{"dataset": "short read English sentences (LibriTTS-R)", "time_shift_ms": 100, "spec_augment": false, "vocab_size": 32, "norm": "layernorm", "layer_scale_init": 0.1, "width": 192, "kernel_size": 15, "epochs": 37.8, "lr_schedule": "cosine"}
Rows from block 4 of a small CTC audio transcriber, named by matrix and row number. Rows with one number belong to one neuron. Each number is 500 + 25 x the weight over its row's rms, rounded and kept within 0 to 999. All counts start at 0. Numbers have three digits each. After the name is the row's rms in percent of the matrix's.
After each neuron's rows are labels from the 100 clips, of 14976, where the neuron reaches its highest value: "responds to" is what is common among them; "loudest band" is the band of the loudest frequency at the time of the peak. Only what is clearly more common there than usual is listed. The data: short read English sentences (LibriTTS-R). In brackets: how many of the 100, against the usual share in percent.
# fc1: second MLP up (model.blocks.4.mlp.fc1.weight, 576x192), inputs 0-95
# fc2: second MLP down (model.blocks.4.mlp.fc2.weight, 192x576, transposed), outputs 0-95

fc1.19 098:480515511490482511515501450481485534477514471522465510456486485456485465499475492486491490507527465488497506499503509463509512522515527514532468532490522511556529571534481480502545474527472493484538460493483503497506474504466512482534469492520491466520501509443451488467489514498491496495
fc2.19 096:524488510502469454530500479472477503469503476498514521470445497532480500503503508505489542512516572515463492494535499514490514481496547509508533498480498508490461533496472485472525524505493523523490501492496527571547505500487454535500497484476514520526478494513475507501492464491524509499
responds to: the word "the" (78 vs 24.6); voice: male (75 vs 46.3)
loudest band: 250 to 500 Hz (51 vs 10.7)

fc1.13 095:490518502508483493489504481513539511527466512488521506506463464507501535518501544534492479491526504527518483520492552491484464487505439479490504514475517479516514485461516571502530487500519547495534498484523524471547511499494458486524513498490453490502521482491523486540448536494499502513
fc2.13 099:488477492541526489510559493510490504533525506489479448513527458517503512451552520510497535522523502549501480467474492461518436484509511451512500480512514526500481440474453504532523502445496483453504466530500484481517505489512471479517513517521482477487508517509532537530539509498441480504
responds to: the word "you" (73 vs 15.1)
loudest band: 250 to 500 Hz (53 vs 10.7)

fc1.85 097:450480457510528490508513491468511514511514519496463498502499463511473523549503538498473481530481538479485533504518482524495489534485507456507534505523500517476499510485487492550509514479477566522463508541484507509493506471518485490542493487496535500479492514487461476526491557462510503499
fc2.85 093:546477519524484465462523500500498536522498466500506513474519477507486526495559469486493485472535442479511462495544485504519470509507529488488471532517527501502536481481517506508526525482539440534476443483540509510494449488467502486502485500490486529465517516492483528464475512491510443483
responds to: voice: female (81 vs 53.7)
loudest band: 250 to 500 Hz (32 vs 10.7)

fc1.362 103:551473493559484484530534552490520501540498505490472500466470497459520503549503524525438502519494483539511492500511497535461505480508495513499484549486468484510463471504535521498557482519505494475471492515518512518484526480502534530508506456460453475537454485508534498497518498463467500453
fc2.362 099:501517523497518483490497506562494454494514523474531481502511510513475521551530499517508497499519495512508539529499457506499520512554455498501460505531490519493472533510496496527462495520504532494482456516439501490489502493505506514490545519497522504496437537468530473512477497514512477466
responds to: the word "but" (33 vs 4.9)
loudest band: 500 to 1000 Hz (27 vs 5.9)

fc1.532 102:490469510447447505457504545527517479499507529480502491491497512447534519502487489455506467539502492458499531491511529512532552466530465514469512502466485472468523466501478471497503526487497505500495535500490480501532504525454459511505488511508462525482492472486552475441530506489534509506
fc2.532 115:553507490540540501522521476503516550520531537504461491514538503567513492536502531514496499508507464474512467443465486495504471493483496518508513469537469531544475501517540515503491478505466500495498495514479489514518512504484555504499535474482475464495525506513506477532490514517493499462
responds to: voice: female (82 vs 53.7)
loudest band: 500 to 1000 Hz (35 vs 5.9)

fc1.402 096:495515545435527470505496469533500472502531484515498499518483499530504513463504522501503505513482500510495518517504456484525511472535446493522482511476474485510487543510489531499529496439493515478473520550523505484459481455475529530501568467474524507503496526476520504537522513461491510449
fc2.402 106:490483466523523568473531529502495477505488502497457507493510484521506526482517507507497502492469524473522484498516510487500509556481470451509484495525523522505486463499509506544517490478487552518500483422475490460516495505508486495534488509492462516496538453514523467441507516493503516514
responds to: the word "you" (36 vs 15.1)
loudest band: 250 to 500 Hz (27 vs 10.7)

fc1.523 098:504500518511483532492510487488508484495506507520472541521551447523526435519540475492481508479498455486504473499500473498504470469526515450475518480491485481525457512502489534554497485537511495499547500537499493541524456513506451499515483488481509532557510480482517482530488504528521537497
fc2.523 084:489540494508477521479461448494466497512507489512520559513457469504503478490461559522514498515510526509490527507472515513555488538492502495531510482496485527509504523488498477503551503504492507463484519479519521551478495493517507465497524475524466493497519526524467453523489463517484522534
responds to: the word "the" (61 vs 24.6)
loudest band: 250 to 500 Hz (32 vs 10.7)

fc1.57 098:519530491480483513491506479504501458574461485506541455505508524523556483532482543480483475498505444501531476478474496470465501493478493478529497498479553506497500500460506476499498421507525548486489495499508555459506509510491527509500511523465444511486506488472488487494512469510498505530
fc2.57 106:540513474510491526532534524526499522485532525503464467530552494521513500471491537484508487510510536523521488546505474458503503481483463474561490496496501524517484478487455492492527466449533522520496539502464448512485447489468453487518498492525471503453490438511453543511451502485527487480
responds to: the word "you" (47 vs 15.1)
loudest band: 250 to 500 Hz (46 vs 10.7)

fc1.345 098:539509496493461518475414469540462512496512518534485513458519464505509513495506533485498483540501483470484541487457479505460520501524544510500493554537509500512498500512470509475480519498469458497498543511461520556488518505485489505526467467507445520519528503524516460489478502544490526520
fc2.345 082:490478554525475453475497458511449503561543488508498520457547517506498508520495491506464527482468545463473468539479469472552498521510533518517533501518492484523485496491494488501519524491475497479489516527493508497490515505517545489467477479509493460485504500508478460455492529504529525485
responds to: the word "the" (59 vs 24.6)
loudest band: 250 to 500 Hz (39 vs 10.7)

fc1.496 092:490513497532485457446451505478457494478477482531490498473509519519492526477455508494514468531518457490475485479484530548485502494505525512502517545512516505522484530533515504481514515517494452528530460543446525575513459527437512505499524499462489490485510514500485465507468498501452470490
fc2.496 100:527492529549521474461488459499478516510511486524495493467486490515459526504506448512486503496468512488488487505508507545487493541503526519532511559515491460474463469553482467517501490526491497494503468532499486532518531489504490487494472509494481482468483489529506492464470470527492493476
responds to: the word "the" (73 vs 24.6); the word "to" (34 vs 14.4); the word "of" (28 vs 9.9)
loudest band: 250 to 500 Hz (45 vs 10.7)

fc1.399 096:523536506525475527485495468480460472482457493481496486514476503495507540471487501483510545499549506481536498545502501486468530530521514491498482454447499522498508484495524501480529534494491489525506479528524497493520508532474507516480545502522482527520485478477444494495498468518509489502
fc2.399 091:500479530514478462497517466552460542497452487496492485470511510489503484540573511519505506507507497506519503471546512475511492502529508474498497498465521513455506504523503499501514469474506522467491473502502503477457509517485510493478507530528487483509502471499493552475503532516540505531
responds to: the word "very" (47 vs 1.5)
loudest band: 250 to 500 Hz (32 vs 10.7); 500 to 1000 Hz (26 vs 5.9)

fc1.23 095:455501491485495488527509519516526485518484534486531461481510475538513528462536459510470537499475477510468476479542487540498535508501466498507539477533486519514508518487520505507490477479513493475536514496509435559522481487465488499520487466506507541544530482494462492487559513505533507517
fc2.23 105:530471505495478490483510523511505480504493481531499508466487484560491462498527523511500493487487472507517521503494541451481451485529525519508463494435499503478510516523514478483498490523486482485473537497506501479473502493563498549442487509517464491484443464549466453551497497509458512499
responds to: the word "was" (25 vs 9.7)
loudest band: 250 to 500 Hz (30 vs 10.7)

fc1.537 101:528470484503522508525523528533487497520526505535489523449531474490500494464536521465506560522517434506477510505484541487451495503485459489454501508500503510504472453532474482509529479487506507519528524525488505511521505520538480484481519502484470522510542473510507524479472503465529490487
fc2.537 099:465521504480507503448527476504521460477469503508522498470528502527512518491459491465483483550497513523534487539487505446492484504474523508525469508460520452496510525449478487491509513485507484521471489491506488492507555490471514540515512517473500496521452531476494464519543511548507497497
responds to: voice: female (83 vs 53.7); the word "it" (30 vs 12.1); the word "is" (29 vs 8.3)
loudest band: 250 to 500 Hz (54 vs 10.7)

fc1.192 100:463517505487506485543505485494521462540455491502532486530491476457511480496501512530514562517504513502516493503535493482497515487513511476544503523505541506495500533540499517501510488444483549478463446512480482521536460506459491527501499504485519513495534449485497539499482554495461484550
fc2.192 104:517514504510511506504547478476480548518510472471482554491508487515492495528534510497502478488470532517487500505478448546498484546520496477476503488491497497494501475458507495491459523477500456506441472498524518488508504506486449549551512501486484475459519508502564488489513527482542458515
responds to: the word "you" (74 vs 15.1)
loudest band: 250 to 500 Hz (28 vs 10.7)

fc1.478 083:505528481555492521530488500501480469510471519502461534506493452519533481492481517500541474524479491510525482499522521480506458524516463466528473511474545537508425513491453511456509525448486495498499486528504493498513525494485441525520482528507508492490481487501539492527479519493443455544
fc2.478 091:521509502481504542507498472504546539456524486515502510488533505505473521506523482519515495472508487506489508514516440483501517470458446500467509535528463495526543505528503496540487495491449504508492487507513496500485478470477581554503448510533502476492491518508522508456517479496503485511
responds to: the word "you" (43 vs 15.1)
loudest band: 250 to 500 Hz (35 vs 10.7)

fc1.12 102:508508501471510470490466465527498512505505449534492489478487464478510546510479535523484484535490511528524507518509510533493497515522486460537486533485465509496472540502521511488527499454552500517495484479509446477511489530495513499511532485511476521460499507462496480473501513486510479466
fc2.12 105:478479479484490512454557492531508479487515485454495512501494507503523471491507500507528466466502492476473520504512500508522463479458482422476484496504506499506498515502485536526533470470469512522487488474469496484511519457478535512514498490483533514489532522534510463484548500521523531534
responds to: the word "i" (37 vs 17.7)
loudest band: 500 to 1000 Hz (45 vs 5.9)

fc1.228 101:542484547506505527517499484476485458485483483541522496521471502486472467527471545509506531484521500456515532521500537470468513473489475522518527456563451499448510459528492476525511493500499521499495486535479528513509500524520518504476530454521467496497547525475512478503462508487478506492
fc2.228 098:440517525485546489505485477475498494485514509510508472499487519540494523488517487497450529506530536507486521511537496500510516514524472501490503509509501458508471489483496516478470467552487503453526482526519471451504490500466555529469532552573493495520462513503471501451520481534488455523
responds to: the word "it" (37 vs 12.1)
loudest band: 250 to 500 Hz (37 vs 10.7); 500 to 1000 Hz (26 vs 5.9)