From a checkpoint of a small CTC audio transcriber.
Training: 7700 steps, batches of 128.
Data: 26041 training examples, 37.8 epochs.
Rows from block 4, named by matrix and row number. Rows with one number belong to one attention dimension. Each number is 128 + 32 x the weight over the matrix's rms, rounded and kept within 0 to 255. All counts start at 0. Numbers have three digits each.
# v: attention query, key and value (stacked) (model.blocks.4.attn.qkv.weight, 576x192, the v third), inputs 96-191
# proj: attention output (model.blocks.4.attn.proj.weight, 192x192, transposed), outputs 96-191
v.123:108151117111139148127127092178097127118161176142169145089149101131155137136160180074115050239158129096193106168096139141142110055076120128101109126098085073148115133127127133058096139173144157099121131147057157094091106110134056155104090155114124193147123119165118155137108093154115072136
v.124:109137110153117055135165090169141074151160084096112125059118120109117118158116095135106143097121143063152174098136135110153119164158166129210120143154103152065141128103128150109119134184103165210080136061151118093102158098180111130138137144121142137139130125166140114174147113144101154119
v.125:102171108159149128153134105098112113123174151174129159103131110110123144084114140097094091135108085206154126133077142146161140106094189115090141142157065080143081139128155143145136115105105148103141140139189120163147098179040176101149108033070111140157123196152078066118157159097092140159
v.126:188090139101103108141107139097142105120160086132136165080166118140212096071112094125213100142119172160129137122112144120110149114150194067129153149160099117159093152139093141107125163101156117119101100105143158153147123083090168164088175128084130110131138110109091188119090122164110142129
v.127:069121103155146151179123090120145137163125118119136111153108167141061111091196107090125087141141091115112117170104147099146124149104178120142118132141142107116161133140114118148113188122112170173120215132059102075128176173150160105169155168145093128064055088149149180157097133096122164131
v.128:166145084076093196122150123141122159151147166107164093103091152125143127127144084115088092110111109157135157067137129146142048122136132084164079071109155158175139158171100119149103085146148128070192087152097120168102178104116094163106138076163061112119098110106108066166121103128112098156
v.129:095154134131165097143102114143093141131166187118109120161171134148131117186110118080160107140094120106132146139111109107121125161104151168156185122161141092173103130117085128144160184100143131168152171122113117113111181125122147168063140151092144149176116143196142103120118155130169101136
v.130:138172149122125092136083109110141114157165109103168114102136113135140125110117168138145120101137123115135160115161174077160114144147142137126073126116166138085141081100159101083086088129171166101085146100082131133114046132230105189046098111112135106136133134156095109177140131108100157133
v.131:112091104073185104082178140159039104132124144108143131105119132156167109195082083120137129068113121124130167132091114164079111173075124160148208117177171110163148141076127109129144149114137165101135203117050221143138174098083103138123157124140109092092078146107098143215111112089238147152
v.132:207121121094100132165117162094087158128121128195150133152095176098106115150126057083155131093131129143184154155177190058159103132143081139140081100148165133085146105130118176071135106109117155120172107137063185122170153137077149099157122126113123200118137139103100159176080149115095129101
v.133:126121130108192140114067124106161089126133090113155111161128171183091126088055147142112172073148165154068145077099144175119109069103099152109062069118131114154153130150141122124115162197093062094156144094156165161158122094160137125142168094132131147144119134095169129117141117176167096067
v.134:125135143098101114136111109087123134123091058149125136104114098082131099173180142105057139145144091110094138117174141151121094165117154118089101171082181085161111080057135163079139122159122125121193160124200129132155140135162102184132053090116220078135123078076191122179136120117113118148
v.135:136149120183161081110128109142119135114131110097180053088104135128096103066107132143126141164163142180119106098139108077175149086163146129140124099161093125127106100095123117140104167044061078164123119160093146093083159112145123173153112119142165184129175181142111185172188186188132151192
v.136:094097107137172172139114173114139106110140191143187057137078088203150160107105076128152085042107078158160113173173134137117070131155179130168146124127137159125149143155050133113094193102151178102093140162114090169088108151119085104173115182115167142101083126140072176098124091092136121098
v.137:169178135135196148121119088123085135103114112139187100118140113208100091142143093156116174206138134137130101186088147090141118099126107131159076085131120119154130120138146156148098137149080162142109147120150120110058130104106121156106120111097128109134185182142074123169083095116134104133
proj.123:150120106093137122109124130116130139093107105083103157144092167100145124096137137122096200078139096130076140063166154108196133127109187136178200147170117203118136155137159150135080151038071115153087135080101141186111122139096143153132146143087175101071129104156121111144119129097150133208
proj.124:096140146072127167075117167138120134099062151165148098135126101145127140166134080118107130116113089231136113144127193164089135057150136119088128153101128110126146151143109129103133112117122111117087216178132106151136107117120122131112118121154108134137129143090102160104139107134161104110
proj.125:143111144148142139105126144143125174191042092163128156091111167101097105146148149110113188130115120068125151179179112113148137142177115133106138133113156120109164093124158087183146146063123077142114126122092147091159178123113145159108058203115193131101113087067119141132122110186116152115
proj.126:125173159144110077114150149146126153121146166145109107180069151145127148111134140123085140172117087162153173139108145072147125133144083136123117117139118109144216108113169085107088125117087123134135123095124131108126096144152083117099112094130140162074109132101169132115102150089166133105
proj.127:149115121104122091103152176174092119117129107140144150171145091116105122144078127175108136093125140114139120156120113091065156133147131114123177117131112127133097072105098127129161108175150143058173094133190119153136078064194138185107136160075138103131205138108097111125122155181155185132
proj.128:106145127121152077102106147133099104160098125206131133133153115104070123118143155154173162129227164087107104145091124137102127126138131102125118115192198109129107137103144116138095157112082114169148109144117151125065096111110141120175180190137136105145178150130169134043090137130136146142
proj.129:164158138177079109108149114081143120101170135117108149097133134128152099075111068106169125217152125160155161131148096117133156075166157100145063094149139087097160140180160129088147090160141077131113104095182117137180159090123149125138140121089150154139155128088119148166129091098116159092
proj.130:098095086132160137140145113171128166163170130123118132123111100148130147099140102148175140110130099105118139135102147130120101090140067152160144084201139106132109158104136143182126125103129103158136130170171127106160140184111136110161130128079092126084172157132108134131132096196182181163
proj.131:159134159143148169139130113087121149137118107124093064123185090130125123110116124087121111184144094148091121098100085146113121102149156053148063115108125113091123116142121145117171117143124133137113102136102080135095111156115176141140134107070124144167218077145145113138127089146121110069
proj.132:101181106127132085106142106135191168154122152079088147152118124155142185086120182206075111151101162087162106156059099140113121117121157110144098156140151132089121122147116092167122150122076135147120109127170092139144102121141073154119161146091134099117097150165146117126137203174161095164
proj.133:130120129095111132142123113136120119134121164167063162083162193090138141173147143112184114111135091095117148149152196145114154164134125093138120141140140101145123175098123075089108105064175105149199107158144112090101150074136124151169049172128160072168173142146091151107111097166111129156
proj.134:208110110212141128117104138208055150156136131118126142116157142168117162109104135068170160073180102168163157091119139170139140097059078142120141085145111157089075156124088110159129100158200129140133066110135137165123107126123103135118175126201078213164125132106109120081123120147096143149
proj.135:111178144080090133104111152140187173139111140141171171136157136069144151124179120117136162066083144088159130148163084131178082085113145101130170145076130115042154142118177099088139172207143166066080105139154117142095096170147116139142094167111130117131124108119118127110111107124139085114
proj.136:169157046125091133112160060149096140170141017140120161186113117070106099139160141133112161156087214097153067100096153116071124135122144152133134117097199130092080125107166120113114065175094082132173103096077161096108153098140152163140128076120141125110118109124159074167128112152117173159
proj.137:114145134127081106117136140123161172090164127104091164134139090061144135172203147082151163135134090142189153092166172092163124114073048101149121123123131153117141124058137147097108146107111137157112142144086156144111106150106100121136116112109100110091126074175187197090153136109085168113