python train.py --arch="conformer" --model="CTC audio transcriber" --dataset="short read English sentences (LibriTTS-R)" --train_examples=26041 --gain_aug_db=6 --time_shift_ms=100 --n_mels=64 --hop_length=160 --input="mfcc" --spec_augment=false --win_length=512 --tokenizer="char" --vocab_size=32 --norm="layernorm" --activation="silu" --mlp_ratio=3 --head_dim=32 --fused_qkv=true --qk_norm=true --layer_scale_init=0.1 --inner_norm=false --moe="expert_choice" --num_experts=4 --moe_every=2 --expert_mlp_ratio=0.25 --experts_per_token=1 --shared_expert=false --subsampling=2 --layers=8 --width=192 --positions="learned" --kernel_size=15 --residual_init="none" --optimizer="normuon" --muon_scale="spectral" --lr=0.026 --momentum=0.95 --nesterov=true --orthogonalizer="polar_express" --adamw_lr_other_params=0.00077 --steps=7700 --batch_size=128 --epochs=37.8 --lr_schedule="cosine" --final_lr_fraction=0 --warmup_steps=380 --weight_decay=0.05 --adamw_weight_decay_other_params=0.01
Rows from block 4, named by matrix and row number. Rows with one number belong to one neuron. Each number is 128 + 24 x the weight over its row's rms, rounded and kept within 0 to 255. All counts start at 0. Numbers have three digits each. After the name is the row's rms in percent of the matrix's.
# fc1: second MLP up (model.blocks.4.mlp.fc1.weight, 576x192), inputs 96-191
# fc2: second MLP down (model.blocks.4.mlp.fc2.weight, 192x576, transposed), outputs 96-191
fc1.283 092:142156139123108153098167151111159074171110086154124154155096140154122082169144114155111138119132149128128148128142152086151134118155134156138112124099103169155152103144169170149165122126099143149128130126118145118143088114136108120143119135151101161136088114153094047119114144134113088073
fc2.283 087:088133081123156172115130110167123124154126092160094143128106109120122136177085140116110170116128147129092118086126165153102123120133085108079144154118184142147145159129124131138138169174140076149127139101148109136147132156123153110115120142140070158088149135126145114155113120146143162144
fc1.284 102:090093161148123134104111075151117096153087161183103115118147146176121170119148152115120111150110134130114154149143123169152181122163130140120117144102155146146137100125154137106098151126141114137144137116143146120141135104147052102138120133127150126125130124122136104148146117121115102143
fc2.284 093:146118103077104169145142136137143121141132129189134133148154152110138133128139120094150129144140127067134136115112125114077124050168127115172128122119127154131149138102148125136092109134144134147092092128129160132102099119131136153072157171121076116084162135114145158099109122131100137084
fc1.285 102:135168114124142108134127167111149112112146144097113114086138119104122105121148104103119075096121121120139157109138168119132124120134134117082114138139076110113120128109113139111129141164173187140120154135111133189135136154145132109169083127108114156095101139137162138126119175104130096152
fc2.285 090:161111139145098171138141113150098166150120129161132103118114115118148104085130135109123144120107125129135133108168094144130159159109098166135094132128116113152147159146123134143104148120145112136138179145094110124157130102125074138146156163131153142123107091144107192090114125135092168164
fc1.286 091:145110134148138147110121115095087101154124105127125144119174123131102131110170124080158166136094106132143107103121122137161145124137131099152090131122130146120113149183140131122137142144101116135184145131147152144085142089113167151138113170143098118115138129132110150129153118099113130143
fc2.286 102:070133113117118110145119103183122152116127161112152136117117130108150130146163100181131132168141139136123114154134169127127132089139119125142154110162149117139100103129130084134125149111147142121075133090114128148159112099121141152138126131080140153086085153125148159139124098105122146146
fc1.287 097:099139129122151109097106124104160160117103148148178106152100131121114100089086155142166132105143158140118163087065097131188187128159117117157130132145118138141097106105133122082151105152114148125130121110098173162164106097122105096109131111127100121110078164154158097149142138124134121139
fc2.287 094:155143116114158141132113123077088117141150144099125142107169146089147139120125096084125127133134139137179126163156113122128159157111141101161069133128124139121097108086124122141099130136149103141137103131102139118151119088188137115146153141146124101138194114133105113134134126171153142136
fc1.288 101:106053160149146132155136121121145131108141138118137118146099148104116127102163110127131135132147115095177174167145097093151095116130128160167135118170102156133108131103122126105118171107129161134161133184075137135117198125150140113137134101118161087143138172133079106116135119114136122125
fc2.288 099:125148111163105125114133123145095136096155101165105120142132138170142181100113081106115153124155114114128163132152147119099115172081168084135144120061112138120141114172131135142114128149123134184150127118123111160107177116117106124148126145114104131126131132135126122128098107150172120122
fc1.289 099:118153160110128159141079089124137136095136080103131143107133119108118158185160160154121127128108129135152123178115118163156172145176112124143126110144132130122184131132125151117106153158106109100144143143149142101156111084098129143115165182111122138122132106142150116142103092187114125109
fc2.289 108:177136130113152110097162105109137134109158129144093141136138104066125143153113133125126115081158140119125134132167132162106093121100093131127119164126137102133112122145142106160150110130190173090145128129138136137139141157151136133104151107092095138131096176116088129099138136126155114120
fc1.290 106:134131126150103139124106123106087104111132166137093132132151147107132165125183146124099124138102152118166120050120132125108138165166187138156111160115087130081109101168123135133109139122123091118134152085098119127156125118138117074141131117109113089153146136120090125134162155180134115098
fc2.290 109:121159100149127124180136150148159176124168149119116099156134152131112152126136102100145154082107153105136136131086148142126140125129154135135142147093131155164161119146144119106107104127147138166162133134086115125121090145106075124129138097100126133102144140136156119113092124141106121113
fc1.291 115:131109081128146093157107104095154115111110158178137107111126095118143141159128156189176134127127140134123120137093091101115132109089131106140104135115113131151171119155107105110094121112114145164142131113129118052139149112151138160113128133148146125155165193139090140104104089154139126096
fc2.291 132:127163077142134133137140103114131119117186148156136146121124146136128140103124135085118116162119142104087129151145124142110157089135139136142134112126151137125159124137187090174089141111141106093148117142080134097132101129128133126151086083116145193137166163118109109142098105120092153072
fc1.292 096:147113155115134105127145100163170125122117136167129143119119140179148133107092100162079114138097140121107123086150123138125093143132122092167138151136091125145096128119139085136140066140115140148137120104111139074145097110138149149141136165147158107098113121149135096156098090133156131083
fc2.292 109:133114099089097175172160138133110116128094120138162132131151136095135133107129129079132153110121121097068127143133157161107159082123146130132170143133103121075133142131148113152109166145154122117147114123085118142167164110100138120091145125129128107119130100110135145111091116094130156122
fc1.293 102:122117140120139158102181104137102109156099115180061127124167150140134094089142156124123129160124170117112148142111150109132121127110115154124119110114135123151092111130126099124100099126124094181153138085086117139106119104074108138097131070109132183150127130113172128130131144114142120114
fc2.293 088:134123135172146164127165142122135152145119075084113132112114108152114111155118125086144139079122091107128120136111144116135184136081172119125128116139107111149175120122103157175123139160082137146131108123124127074155138134119122111091119102108124106154127145118106133140099127076094149121
fc1.294 096:116135097074080120160156166108108136099143091122146138109129146124161112147099108193147132149112153129157149118142111106099159175156114118139131088133130173154160116137128156129058130129126130123116131158143142118149108154149104124142151132099135180113101122165141113151099137109175135134
fc2.294 082:167127107103092086147149158132125107151154122139139128094102154115137137164153114134124138121138144091138139093137133093114135136139112183136122129132147147143097146125147150171113134113133101176114109093126135139131129152136121156078111092160101098117117125151177149129128123144101132105
fc1.295 102:116107129132115173159113143122090147165160146149108147145133106125058130115148084122110150080128129101131135093145144153146157150144125107095118103129123090120125109109163119080114151108159128104158142113152132165128134104135133110165149124117099127139142141144149093095145104120137120147
fc2.295 094:126138141139149091076156079146157140176110153114124166145106110126136119162117136111122178127176132125165126154148088150091134120169123141115080123168110139142156130155150098133139137099132131121098108145109100113088094133128174103136142072065120113159094152120142117149120130089169139139